{
  "image_size": 32,
  "downsampling_factor": 8,
  "encoder_qk_norm": false,
  "encoder_drop_path": 0.1,
  "decoder_block": "plain",
  "optimizer": "normuon",
  "steps": 13300
}
Rows from block 4 of the encoder of a small image VAE, named by matrix and row number. Rows with one number belong to one neuron. Each number is 128 + 32 x the weight over its row's rms, rounded and kept within 0 to 255. All counts start at 0. After the name is the row's rms in percent of the matrix's.
After each neuron's rows are labels from the 100 images, of 14976, where the neuron reaches its largest size: "place" is the part of the image that holds the peak. Only what is clearly more common there than usual is listed. The data: capsule endoscopy frames (Kvasir-Capsule).
# gate: MLP gate (encoder.blocks.4.mlp.gate.weight, 384x128), inputs 0-63
# fc1: MLP up (encoder.blocks.4.mlp.fc1.weight, 384x128), inputs 0-63
# fc2: MLP down (encoder.blocks.4.mlp.fc2.weight, 128x384, transposed), outputs 0-63

gate.104 067 [192 144 179 136 154  99  91 101  80 106 118  74  78 116 167 149 119 105 126 108 150 104  85 163  74  60 109 145 135 148 180 132  97 106 113 160 127 151 138 117  65 119 124 163 164 159 112 141  87 190 118 175 117 173 141 156 155 149 115 101 132 155 122 146]
fc1.104 072 [150  87 139 160 134 115  83 111 114 128 149 123 118 189 144 160 145 147 138 157 143 140 149 115 107 205 142 144 101 135  98  71  94 179 103  85 122 111 130 104 101  68 112  91  63 120 118  65 180 150  85 186 108 144  77 105 103 152 148 145 149  91 171 169]
fc2.104 090 [196  89 155 122 144  86 106 135  98  81 174  94 156 162 132 160 127 152 156 130 147 191 114 147 125 149 126 156 124 155 104 123 140 175  92  94 122 124 153  92 111  81 113  71 106 130 105  89 150 149 127 199 122 136  93  98 163 163 160 112 178  96 162  98]
place: centre

gate.149 121 [183 150 182 150 179  77 110 154 119 127 126  78 134  98 179 149 213 129  95 132 131 133 152 107 113 128  99 136 111 127  79 102 125 207 155 138 115 126 115 119 127 122  57 166 106 124 126 165 136 115 113  58 143 132  76 104 121 135  83  68 120  94 125 146]
fc1.149 120 [ 92 167 103 139 126  64 117 163 126  76  88 102 143 109 123 124 126 102  80 167 134 145 157 119 198 140  91  87 111 155 143 136 122 147  73 139 103 105  67  76 145 176 136 102 171 164 146 202 159  77 108 124 100 108 172 153 161 145 120 131 119  91 182 118]
fc2.149 117 [128 179 104 157 121  90 108 184 141  71  91  94 159 109 124 110 142 126 118 133 134 115 150 107 193 161 104  85 130 135 118 107 127 160  94 138 142  82  76 108 127 172 161 104 164 175 148 211 150  74 138 128 114 113 165 168 174 139 130 151 103  92 173 136]
place: bottom left

gate.262 072 [ 95 159 143 158 102  83 143 123 206 125 112 177 145 192  78 135 137 168  92 133 145 122 101 138 149 125 109 113 124 119 154 136  97 100 157 151  86 143 122 167 145 144 125 157 205 129 129 150 158 123 133 176 145 113  54 110 143  91  84 159 170 139  87  83]
fc1.262 060 [125 106 176 124 104 110 161  99   3  65 128 138 143  88 180 160 186 100 132  94  86 156 109 153 134 122 158 163  85 125 114 125 148 161 178 124 130 124 173 136 155 136 117  93 111 141 152  99 156  92 139 161 131  87 154 170 135 172 102 150 103 142 122 155]
fc2.262 067 [114 125 124  71  98  96  43  78  53 148 110 117 130  66 173 175 152 155 100 110 183 201 119 153 175 114 103 138 117 136 122 131 170 172 205 128 111 119 165 113 152 111  85 150 111 127 121 140 167 141  93 179 136 123 142 132 101 121 140 127 136 119 107 180]
place: bottom centre

gate.206 076 [147 150 171 165 123 139 116 118  78 106 130 165 160 176 131 114  90  81 137 158 131 152 152 165 100 122 142 168 149 122  75 139 153 138 175  54 131  85 116 132 139 132 113 146 102 168 126  71 132 114 187 112 103 121  88  97 120 210 188 163 130 145 176 146]
fc1.206 058 [158 136 149 107 152 166 204  88  60  92 104  97  74 106 128  97 180 173 172 169 108  99 181 101  96 144 186 119 137 164 123 157 128 148 140 134 129 132 173 107 113  94 122 141 106 228  89 115 163 120 109  94  53  94  95 147 113 152 100 137 114 109 185 147]
fc2.206 059 [143 150 137 151 129 137 173 146 103 148 114 152 107  75 106 111 135 100 123 133  97 134 154  48 121 124 151  62 150 124 114 148 151 115 163  99 139 125 143 121 116 132 153 122 146 235  62  80 162 106 116 122  78 133 129 163 130 134  84 147 109 143 152 181]
place: top centre

gate.254 079 [153 135  96 145 135 149 146 136  76 160 162 103 145 128 115  88  59 114 131 146  71 159 116 144 109 111 171 135 127 120 162  82  71  44  89 125 146  71 135 108  75 154 149 118 147 177 111 145 126 168 101 127 169 126 119 133  96 173  87  52 160  76 131 101]
fc1.254 065 [132  92 142 147 190 105  86 123  95  93 128  82 133 147 126 118 101  84 127 125  87 199 107 150  86 129 169 148  90  39  94 140 123 119 109  69 155 147 135 128  67 152 117 146 150 193  98 121  94  81  76 117 127 146 127 165  98  98 110 111 149  72  81  96]
fc2.254 053 [131 128 170 130 109 153 130 119  91  90 140 152 109 123 101 129 134 104 113  57  91 167 114 140 104  96  73 134 110  67 141 103  92 132 120 186 144 129 172 173  83 147  88 205 154 123 109 120 113 115 121 147 168 133 138 138  80 111 145  87 176 121 112 189]
place: centre

gate.130 113 [109 161 135 107 151 130  99  80  90 164 118  88 138  91  79 127 163 106 168 133  73 159 149 159 124 156 130 126  64 186 101 125 176 141 124 142  61 150 109  75  97 127  57  95 161 104 135 122 129 176 134 177 171 162 143 167 149 140 130 177 138 117 150 128]
fc1.130 129 [167 155 112 188 142 130  74 168  94 146 123 130 173  81 113  94 180  94 149 152  73 191 161 150  93 168 139 166 123 117  94 140 133 163 130 129 219  69 122 175 113 153  95 171 120 146 144 107 108 110 128 125 180 116  70 158  93  89 185 196 136 130 117 119]
fc2.130 151 [143 161 105 154 186 113  83 152  77 168 126 116 144  79  85  81 177 120 153 140  72 165 155 150 105 176 143 181 130 115  67 161 130 150 121 151 216  74  94 176 147 168 103 142 102 156 135 107 105 113 112 101 148 157  75 160  67  90 202 198 156 153 128 129]
place: bottom left

gate.116 149 [129 170 155  74 128 117  96  96 132 111 169 198 161  90 120 135 152  57 117 170 170 117 104 150 160 101 151 133 140 137 144 131 120 106 143  92 132 141 133 124 149 110 105 138 151 151 128 180  81 159 198 109 129 121 149 145  87 120  95 133 111 160 154  47]
fc1.116 154 [ 76 138 151 111 128 131 145 143  86 154  67 109 127 136 144 153 139 108  49 134 151 118 121 133 141 123 176 167 152  88 111  99 122  79 122 100 178 119 144 103 121 101 135 152 171 122  86 161 127 154 146  98  88 126 199 123 120 148 154 135 169  97 123 129]
fc2.116 157 [ 90 152 140 127 139 123 151 161 106 168  84 176 161 111 145 148 160  85  59 125 126 101 130 139 135 119 175 164 132 119 104 137 115 109 105 112 170 134 110  93 100  91 139 163 152 139  96 153 119 150 148  88  83 139 209 140  90 145 136 123 180 130 122 141]
place: top centre

gate.8 132 [163 111 131 161 158 128 144  84 176 147 136 166 115 119 126 186 128  81 139  95 123 134  55 126 100 133 105 110  54 126 127 107 100 112 132 159  72  39 138 155  49 163 126 126 123 139 163 123 119 153 124 153 147 102 165 131 129 169 109  59  67 128 173 144]
fc1.8 137 [126  57  33 155 131 149 108 131 162 113 175 162 160 129 100 162 113 135 127 116 110 179 154 177 125 162 141  85  39 162 161 114 116 144 127 161  59 103 137 143  99 105 149  76  72 147 112 163 145 132 125 181 151 110 173 160 159 130 142 122 136 118 138 112]
fc2.8 181 [140  86  79 145 155 124 120 134 155  92 153 144 157 125 140 153 116 104 115  81 114 191 143 168 150 155 128  56  60 139 110  96 159 106 106 125  65 110 157 128 120 108 111  95 100 146  94 134 151 118 156 168 147 105 174 166 166 105 130  97 119 130 119 113]
place: middle left

gate.31 141 [110  71 154 130 141 158 125 142  83  38 133 109 141  62 173  79 108 149 137 120 158  87  98  85 100  77 155  93  76 103  75  80 122 115  84 109  81  67 148  98  94 141  98 133 153 116  89 138 181 156 120  94 169 156 129 173 132 139 203 122 111 186 159 125]
fc1.31 138 [163  75  84 142 140  80 131 170 165 102 169 100 106 156 151  68 121 156 139 154 155 148 104  82 165 115 193  76  91 117 133 103 171 147 142 138 104 176 141  84 151 111  86  98  88 105 142  93 200 124  30  83  66 137 143  72 137 145 156 129 153 132 135 109]
fc2.31 107 [133 104  92 144 146 124 132 168 145 117 145 156  87 168 176  76 140 174 122 174 160 149 107  92 146 132 229  97 142 113 136 128 183 120 170 104 156 161 143  88 138 132  88  93  99  93 124 111 182 106  26  83  77 152 156  95 156 144 168 106 139 119 104 109]
place: top left

gate.48 073 [127 103 153  97  91 123  90 145 106 145 158 107 177 132 109 179 109 176  55 129  90 142 171  72  84 114 154 172  93 141 118 129 110  74 130 112  99 178 146 102  59 128 150 174 110 126 106  95  78 110 138 144 137 177 143 201 144 145 158 118 137 115  99 165]
fc1.48 064 [114 110 157  94 108 119 119 145 102  79 155 136 146 108 131 151 155 141 160  74 179 177 146 113 120 108 131 154 204 128  87 120 183 173 114 165 128 153  89 111  89 163 179 118 114 142 156 128  91 100 124 144 120 178 225 131 147 137 138  93 107 143  58 137]
fc2.48 066 [ 98 144 147 119 113 154  89 139 109 105 171 151 147 112 120 143 136 133 134  62 177 125 141 129 115 100 173 132 135  73 109 105 103 149 128 109 215  93 168 132 173 156 192 151 128 163 102 142 109  95 135 107 138 160 220 111 131 121 107 105 145 138  81 184]
place: middle left

gate.311 078 [158 135 150 162 186 137 110 152 135 178 166 104 117 121 118 117 141 103 175 115  78  93 129 122 140  94 132 122 117 162 142 187 155 113 122 124 100 143 152 141 163 135  66 145  98 102 158  84 130 146 167 129 110 121 156 102 146 135 134 137 139 110 120  90]
fc1.311 059 [148 165 135 164 122 110 106 140 190 131 114 143 153 156 179 128 101 133 159 134 122 129  85 161 111 107 145  99 106 127 102 129 141 169 138  93 147 186 125 144 122 129 126 162  83 106 145 123 166 142  74  68 177 109  44 118 133  96  44  89 119 167 123 149]
fc2.311 068 [165 118 135  90  94 111 135 155 158 176 125 199 136 135 166 146  96 156 145 156 185 131 117 146  95 149 121 130 128 148 112 115  99 188 184  98 149 218 169 104  86 124 131 144  63  89 186 129 151 138  68  81 147 106  49  86  99  82  73 100 124 140 147 187]
place: middle right

gate.7 159 [136 137 177 113 162  90 119 160 100  60 157 103 143 132 127 105 173 134  95 160 109 144  79  59  80 134 113 127  64 110  87 161  71 149  89  48 104  57 116 190 154 152 148 135 133 150  93 142 176 126  97 125 136 160 159 180 117 115  64 134  76 113 158 116]
fc1.7 152 [150 133 153  78 134  82  59 149 134 106 177  74 106 112  91 131 119 112 105 189 108 134 136 153  86 123 151  48 159 126 145  73 107 153  78 136 150 133 103 152 138  89 118 132 147 117  93  68 170 130  99  33 142 106 110 119  78 144  56 115 111 172  98 139]
fc2.7 136 [170 122 136  94 139  66  87 162 148 168 177  91 130 116 100 125 156 101 120 144 119 126 114 173  73 125 142  77 162 124 124  81 124 158  79 163 127 112  74 151 125  97 141 135 141 123 108  57 182 130 104  74 117  91 138 145  86 163  58 107 135 186 111 144]
place: middle left

gate.145 176 [175 124 179 133 101  66 137  96 103 126 151 135 149  85 170  84 153  84 187 133 134 140 141  91 115  65 107 163  51 102 143 153 107 104 126  93  72 106 106 146 148 132  98 119 154 113 136 103 168 146 120 118 132 117 163 110 114  66  86  72 102  84 149 107]
fc1.145 140 [ 94 146 130 129 141 116 152 140 168 162 128  60 103 157  75  98 171  81  83 120  77 185 137  53 114 181 155 130 166 112 160 126 159 151 174 119 163 116 115  93 178 197 100 154 191  83 102 112 123 129 131 153 131  90 168 121 156 103 158  66 146 134 168 187]
fc2.145 147 [124 147 113 118 135  90 144 150 133 146  88 106  99 110  79  71 133  81 136 144  88 166 152  64 152 111 152  96 120 100 137 141 135 163 130 103 152  99 118  98 175 148 122 113 154  79 101 124  99 145 137 127 151 155 136 129 181  98 175  79 101 110 198 134]
place: middle right

gate.204 076 [157 100  97  96  71 130 109 132 107  95 179 201 169 108 108 160 109 118 183 141 178 138 149 159 130 100 139 139 145 186 101  75 166  52 172 152 123  82 165 139 126 141 109 145 161 152 113 141 111 109  72 136 143 110 132  95 105 125  88 135 127  74 179  92]
fc1.204 065 [106 143 171 103 137 110 187 137 170 110 113  70 129  83 163 102 170 105 114 127 152 149 166  67 147  97 127  92 171  88  98 177 167 121 106 107  58 123 101 123 155  92 172 149 117 119 102 116 120 156 108  94  77 156 156  86 171 167 153 103  90 127  83 100]
fc2.204 060 [171 136 161 181 138 108 219 198 237 140 119 148 171 121 109 150 147  85  96 132 160 115 129 111 106 139 146  83  96 133 140 149  81 126 114 155 100 131 153 194 109 125 123 140 108 140  85 130  90 170 134 109 100 150 126  53  94 134 124  96 143  98 153 145]
place: middle left

gate.310 129 [ 93 134 129 129 150 118 135 144 152 118 117 114 146 104 161 140  95  92 148 165 176 148  59 118 104 128 132 139  88 169 147 130  82 175  92 165  61 133 130 133 136 153 114  91 150 125 115 216  93 127 156 141 118 205 124 151 158 165 136 145 128 137 190 123]
fc1.310 143 [131 148  89 134 160 117 170 120 153 144 128 133 117 142 148 118 142  75 160 146 194 102  83  83 142 136 150 139 187 141 163 158 108  93  67 184  90 146 105 151 150  77 108 178 115 193  83 237 126 120 125 113  82 122  90 147 137 118 108 138  96 132 164 139]
fc2.310 126 [124 144  91 126 166 139 165 115 133 142 137 130 120 127 144 102 127  66 160 154 169 108  98 130 136 153 144 131 205 147 138 141 122  76  64 177 101 157  83 156 153 105  96 165  89 189  80 209 106 132 101  79  91 104 110 124  96 119 116 141 104 152 144 149]
place: middle right

gate.28 072 [186 109 104 152 145 125 157 146 133 119 164 147 150 165  88 106  96  49 139 140 101 182 183 112 142 137 112 140 169 100  71 115  94 195 113 122 103 130 129 143 167 167 181 120 122 130 110 118 166 160 187 102  78 142 114 133 139 200 186 173 136 170 168 170]
fc1.28 063 [153 145 112 101 144  93 188 121 103 181 131 173 213 189 102  89  76 120 117 168 155 142 149 161 144 142 142 100 148  64 180 125 127 223 118 157 116  97 129 125 125 118 151 122 108 127 101 153 158 124 141 152  50 154 112 149 120  94 136 102 105 112 137 183]
fc2.28 056 [166 154 145 151 188 127 181 123  99 139 151 137 133 179  93 110 102 180 146  93 154 142 158 129 147 126 153 166 112 134 146 117 101 184  79 165 166 105 140 127  78 137 103 105 117 108 146 126 124  98 116 173 131 187  91 181  78 107 135 122 100 147 140 162]
place: bottom left

gate.184 069 [ 86 119 178 161 148 159  93  97 111 131 139  96 133 190 177  96 184 115 130 174 126 122 155 133 152  79 169 209 103 145  63 113 129  75 106  65 127  83 124  92 151 148  93 134 105 135 107  81 111 151 113 174 164 145 116 125 173 142 104 127 150 142 111 155]
fc1.184 060 [138  80  86 134 106 139  82 113 123 171 229 107 132 160 143 125  96 136 155 124 124 142 137 130 131 156 117 101 151 140 191  99 185 130 117  64 104  99 136 146  93 145 149 138 126 120 133 116  52 190 174 152 114 160  43 161  97 176 149  77  93 157  85 147]
fc2.184 060 [176 120 120 127 124 133 146  80 115 140 203 103 163 144 128 152 118 139 139 151 112 118 151 133 154 112  65 142 154  80 188  96 149 161 139 116 114 133  55 127  77 164  98 145 134 137 150 106  95 133 143 148 175 134  73 157 110 162 109  92  63 135  58 129]
place: centre

gate.41 072 [141 169 135  69 122 200  93  95 200 105 119 111 114 136 167 153 117  91 201 121 155  61 137 109 120 129  55 138 218 115 161 119 112 139 109 132 149  78 226 170 145 130 123  96 129 152 146 106 148 110 134 128 126 130 153 106 121 111 153  66  63 135 128  86]
fc1.41 053 [113 143 164 102  75 162 132 133 130  99 120 128 109 133 117 109 109 144 118 116 112 103 175 145 127 111 131 123 158  76  75 131  89 132  42 150  71 138 166 150 195  63  92 149  98 140  84  97 224 124 119 121  92 115 133 113 147 118 165  81  71 105 121 150]
fc2.41 048 [111 178 139  89 108 153 123 127 110 119 155 116 126 166 120  63  97  85 141  91  93 118 152 141 148 138  86 100 186  93 117  99 113 144  45 170 100  85 213 158 191  92 103 170 145 182 105 111 181 176 129 122  91  96 146 104 129  96 143 115  26 112 151 111]
place: bottom left

gate.13 133 [ 90  64 142 120 133  42 158 118 110 144 126 110 110  95 117  91 133 157  57  80 148  57 116 129 131 101 101 112 141  97  94 104 125 197 144 134  73 130 112 125 150 121 116 168  70 143 134 132 179 177 107 157 109 158 126 192 114 133 120  87 155 187 158 143]
fc1.13 103 [ 86  15 158 151 122 143  59 119 131 135 120 128 122 104  91 119 121 144  83  73 102  66 132 125 135 141  96 144 123 123 111 103 126 201  79 107 131 107  91  89 137 165 135 158  64 144 174 150 150 172  82 126 142 165  70 121 103 130  92  90 213 184 141 139]
fc2.13 112 [122  58 139 129 152 139 122 114  89 124 112 184 136 133  92 142 135 141  89 129 121  68 125 129 111 132 147 151 125  93 137 142  99 180  97 107 106 113 151 126 127 180 104 167  97 161 147 104 157 153  99 163 126 143 121 148 124  97 126  78 133 161 161 144]
place: top left

gate.218 136 [123 157  74  97 162 100  96  93 104 152  92 136 137 157 169  67 129 134 107 118 173  74  97  94 109  76 112  97  69 112  69  74 135 145  87 106  66 138 174 134 130 121  93 129 121 129 138 130  60 132 145 126 151 156 174 106 137 109 147  89  94 144 179 118]
fc1.218 148 [111 134 151 152  98  95 146 152 105 119 115 130 110  65  76 126 109 149  70 102 103 139 155 131 127 130 129 154 152 125 159 163 156  91 106 116 143  86 162 139 166  75 141 207 116 153 118  96 152 152 143 127  75 137 103 144 112 111 115 100 140 133 185 143]
fc2.218 108 [100 138 162 132  93 107 154 169 130 115 103 142 120  88  71 116 113 163  55 129 125 137 132  99 117 148 142 140 142 136 151 156 170 130 115 101 152  68 183 167 174  73 154 196 145 142 113 124 142 142 133 125  90 146 118 129  76 131 116 108 176 109 194 131]
place: top left

gate.10 164 [117 211 149 150 148 135  84 149 124  96 132 185 107  95 132 147 162 117 161 180 148  77 105 123 115 142 179 132 119 138 162 150  66 128  98 107 147 125  98 160 125 143 127 150  77 135 113 121 152 124 160 187 185 169 165 108 144  90  76 175 100  80 121 112]
fc1.10 113 [163  73 162 179 112 191 129 160  98  87 145 178 187 149 186 158 104  93 203 181 100 127 173  91 117 104 164 137 113 124 153 174 127  67  70 151 108  91 159 125 140 175 144  97 184  70 105 155 136 170  85  92 155  92 134 114 119 207 141 122  86  97 145 135]
fc2.10 179 [152 117 142 171  98 154 199 160 127 129 164 178 171 123 197 164 122 107 188 169 103 117 165 104 141 139 116 131 102  69 112 171 124 100  71 135 103  93 132 145 123 157 101  92 166  65  92 140 134 167 137 111 182 127 141 155  95 155 131 132  80  79 128 126]
place: bottom centre

gate.57 115 [120  92  65  75 152 126 103 103  88 124  85 108 185  98 146 126 137 147 133 181  80 119  86 137 202 126 140  82 103 156  96  98  62 129 162 108 124  70 109 139 109 162 118 127 123 104 164 167 146 171 121 113 174 122 167 116  78 155 116 155  76 121 163  87]
fc1.57 143 [133 124 111 189 161  79 119 152 130 126 145 152 102  32 146 159 144 159 172 110  65  76 101 120 134 142 149 110 126 182 112 162 163 123 110  88 107 108 116 128 152 130  84 149 103 110 142 146 102 101 115 137  46 136  78  74 161 123  44 131 138 100  90  80]
fc2.57 117 [146 130 104 156 141  88 111 134 126 132 134 134 116  50 182 176 146 158 158 103  68  74  96 144 129 169 148 102 116 168  99 128 160 128 117  91 133  94 115 153 182 123  85 122 120 118 124 160 101  92 107 122  80 113  90  67 141 118  64 133 119 120  73  57]
place: bottom left

gate.370 130 [129 109 110 125 139 123 131 146 118  92 124  79 111 145 156  85  80  74 164 160 104  76 128  59  93 127  76 137 122  99 143  66 169 140  75 124 127 100 118 107 131 149 169 124 119 135 126 131 175 155 146 124 113 130 161 133  83  85 142  18 103 167 141  61]
fc1.370 156 [130 153 105 137  91 103 132  54 157 121 112  88 104 141  74 124 126 168 113 131 133  93 122 109 154 112 119 175 125 101 128 138 158 145  83 187 121 173 143 151 146  90 129 164 121 140 191  88 157 128 138 158  31 171 183 157 199 156 135 104 125 118 151 155]
fc2.370 145 [132 140 104 118  62 170 141  70 147 152 108 103  95 160  43 148 133 163 138 135 153 110 108 125 126  91 177 178  91 129 155 138 147 170  98 162 142 189 147 132 128  83 122 164 122 106 210  75 121 141 149 149  78 165 171 132 179 150 160  94 150 105 158 163]
place: middle left

gate.6 117 [146 138 156 152 184 132 147 137 132  99 143 137 161 153 179 149 157 144 129 165 106 121 129 121  83 116 123 135 149 114  94  98 116 172 168 142  76 120  80 178 154 140  74 103 171 155 115 115 116 107 153 115  74 191 178 230 149 121 121 111 112 160 133 119]
fc1.6 139 [174  86 139  92 130 131  74 117 117 118 124  60 108  60 162  98  91 167 115 118 147  81 138 187  80 127 130 159 168 126 113 110 128 122 127  93 115 209 139 130 118 143 127 129 144 142 129  83 131 141  62 204  83 155 154 159 211 147 153 156 156 117 122 143]
fc2.6 193 [148 108 152  90 129 133  41 119 105 113  83  56 121  73 165 114 103 175 123 159 140  95  96 149  89 110 160 125 177  97 108  96 148 118 127  78  82 200 127 120 166 128 103 142 133 118 134 119 144 111 107 200 111 159 142 177 241 120 156 146 135 116 138 124]
place: bottom left

gate.271 131 [205 150 118 126 162 110 111 118  85 102 114 165 164 126 231 162 136  93  74 156 109 115 160 134 126 103 104  72 106 134 143 163  96  90  86 137  78  58 156 133 177 118 113 129 167 120  70  80 108 151 163 132 140 184 199 131 153 174 143  84 102 127 137 109]
fc1.271 158 [143 118 134 117 204 149 157 138 100 201 123  64 145 114 147 152  57 108  77 100 133  62 159 144  96 119 159  93 117 139 110 139 150 172 139 128  80 156  74 138 130 128 138 137 161 151 152  96 155 166 152 127  94 148 123  87 134 128 147 182 108 130  75 195]
fc2.271 139 [156 136 140 126 192 159 137 182  91 201 142  99 164 114 158 155  82 100  83 126 116  25 139 137  77 114 148  89 120 161  81 111 145 127 166 144  96 153  85 170 117 135 152 172 169 154 167 107 174 156 149 123 113 118 165 101 124 126 143 164 108 129  79 168]
place: top centre

gate.15 074 [ 94  85 145 112 119 101 121 129 156 169 168 125 112 107 146  65 100 180 177 116 167  97 180 130 126  94 131 161  88 151 126 118 134 127 162 171 110  96 100 144 157 143 130 146  87 145 117 140 182 150 140 106 109  90 145  98 119 108  99 111 144 145 135  96]
fc1.15 068 [113 153 136 140 113 122 157 113  99 134 137 133 152 181 102 137 147 125 130 118 103  95 131 159 112 139 121 128 158  77 136  70 146 153  99 150 106 216 107 119  90 121  85  80 104 140 129  98 153 150 160 139 124 106 133  81  96 128 141 115 128 150  75 170]
fc2.15 059 [132 119 149 141 111 108 182 152 100 114 107 157 186 146  90 140 141 126 122  89  87 116 128 108 114 105 132 126 157 119 188 111 112 117 137 128  63 182 141 153 120 143 110 122 132 127 148  70 144 176 143 100 176 143 110  96  57 118  95 118 194  74 138 144]
place: middle left

gate.167 169 [117 112 120 153  98 136  96  92 111 138 200 139 138  33 196  78 116 131 104 146 126 111 143 154  89  57 104 143  59 165 117 166 108 149 134 116  96 124 126 105  90 116  96 108 137 173 110 120 127 194 162 109 137 137 114  96 159 123 138 147  99  52 142 105]
fc1.167 121 [109  93 146 121  97 152 154 103 169 161 148 108 155  61  88 104  91 119  81 119 120 146  99 145 138 129 128  35  85 152 122 111  62 186 160 114 101 115 171 168 153 138  72 149  62 207 164  78 132 114 111  87  80 133 115 117 132 187 113 148 144 133 108 110]
fc2.167 130 [138  67 145 142  97 158 139 135 121 155 102 128 138 124 120 124  64 139 107 169 152 139  88 118 144 179 125  58  73 140 102 102  68 127  97  91 105 152 175 172 213  88 114 162 130 140 189 114 156 161 109  91  96 128 184 130 171 177 105 100 147 149  58  61]
place: top left

gate.244 127 [119 148 110 135 143  73 116 153 162  64 185 122 167 133 118 129 160 159 124 140 123 105 110 119  99 106 115  86 120 147  98 135 100 162 126 100 104  90 172 104  77 160 111  99 142 123 104 145 117 210 162 144 122 149  46 135 120 113 162  80  68 158 169 138]
fc1.244 150 [127 203 124 117 127  70 116  97 192 121 142  99 178  95 147 123 114 157 139 139 128 141 171 155 119 127 142 109 116  94 136 142 154 112 114  94 168 109  94 172  98 113 126 105 152  92 124 128  98 123 105 102 141  81  60 119  90  91 172 103  99  86 111 109]
fc2.244 166 [134 175 134 128 130  28 159 110 179 118 143  73 185 102 137 124 129 161 138 141 149 134 205 154 144 133 112 133  91 126 140 144 143 124 113 116 190 116 132 176 107 158 114 100 130 100 118 128  96 146 104 100 133  90  82 136 103 126 141 106 112  77 157 102]
place: top centre

gate.355 134 [120 173 190 124 169 134 124 167 199 127 123 141 135 104 153 166 156 142  60 140 136  71  85 102  61 134 113 155 159 140  84 118  92 148 133 129 108 100 110 110 100 175 144  88 153  74 128 131 116 145 183 165 100 144 133  76 118 126 141  84 148 163 135 129]
fc1.355 168 [ 90 131 100  99 109 126  64 126 101 126 135  80 100  45 137 114 178 178 131 106 116  77 153 190  96  95 130 226 147 149 102 150 115 142 158 125  62 131 114 138 117  91 172 114 176 122  97 151 133 177  74 108 110  99 116 170  98 155  51 128 127 167 133 127]
fc2.355 144 [106 117 106  92 109  80  74 139 127 117 127  82 124  44 175 105 194 153 142 114 113  83 164 192  89  79  99 206 160 156 138 161 111 160 123 123  56 131 130 123  97  95 141 109 168 129  97 161 159 177 106 110 133  96 100 142 112 162  63 115 130 160 148 145]
place: top left

gate.303 067 [ 77 111 123  76 133 139 149  68 126  72 118 109 144 128 148 133 121  97 108  99 141 100  89 109 103  98 146 130 115 106 159 104 115  66 164 130 119  94 147 162  83 183 131 175 212 118 150 101  59 217 166 114 142  98  96 129 162  88 139 105 132 111  97 176]
fc1.303 052 [170 162  75 117 110 123  54 167 145 155  65 126 113 118  97  87  95  70  71 104 142  56  88  69  70 142 146 151  94 177 189 150 133 100 100  91 186 177 160 141  94 110  87 150 118 173 107 116 156 125 119 164 144 146 144 113 140 101 151 112 133 132 147 166]
fc2.303 044 [209 110 131  82  98 128  76 105 135 110  55 117 159 106 139  75 126 102  52 108 101 123 130  97  98 116 129 109  76 200 132 140 107 149  37 127 123 135 178 178 130 115  89 174  80 148 113 132 131 152 141 141 102 142 134 144 160 120 109 133 138 133 152 114]
place: middle right

gate.119 165 [111 140 132 113 135 142 113 163 128 144 120  69 120 118 199 120 120 151 100 123 160 142 172  97  67 108  83  91 137 167  83 141 105 186 117 108 156 141 118 146 137 139  71 135 173 109 126  89 129 161 126  89 139 125 206 105  70 173 141 101 119  82 111 121]
fc1.119 147 [151 184 137 103 178 173 137 139  76 135 184 178 125  73 136 140 133 112 145  54 133 115 147 158 167 152 102 185 124 117 153  93  91 142 185 101 124 174 107 148  64  87 135 103 148 138 142 133 144 121 106 111 115  57 161 186 128 101 106 122 113 116 134  94]
fc2.119 164 [130 164 112 142 175 194 146 133  85 120 175 171 108 109 125 144 171 116 152  70  84  73 132 148 137 159  95 191 123 159 152  60  92 152 134  97 141 143  98 127  97 132 130  85 148 172 133 108 156  99 110 139  99  84 123 158 121  89 127  85  99 136 164 143]
place: middle left

gate.56 076 [ 91 113 142 154  40 115 115 123 115 110 107 166  70 129  96 161 113 144 156 134 111 164 147 183 160 129 150 176 120 168 101  78  83  95 108 140 138 118 120 164 165 159  97 102 127 113 109 122 138 130 100  91 170  65 155 111 129 166 143 189 142  93 164 114]
fc1.56 063 [ 53 109 116 143  66 157 138 113 150 105 123 159 101 129 181 201 125 133 126  86 127 146 195 198 146 109 116 127 147 113 156 167 108 113 109 161 133 133 152  93 168 103 140 126 125 129 106 129  95 125 112  50  93  90 143 128 131 128  98 143  51 140 172 101]
fc2.56 064 [114 148 142 159  74 167 120 126 159  74  77 138 108 146 180 188  76  91 106 129 102 112 174 180 141 129  85 102 102 101 152  89  82 157 136 130 145  77 160 140 153  99 100 187 139 145 100 114 123 106 105  56 122 112 185 121 175 100 142 117  60 133 161 129]
place: middle right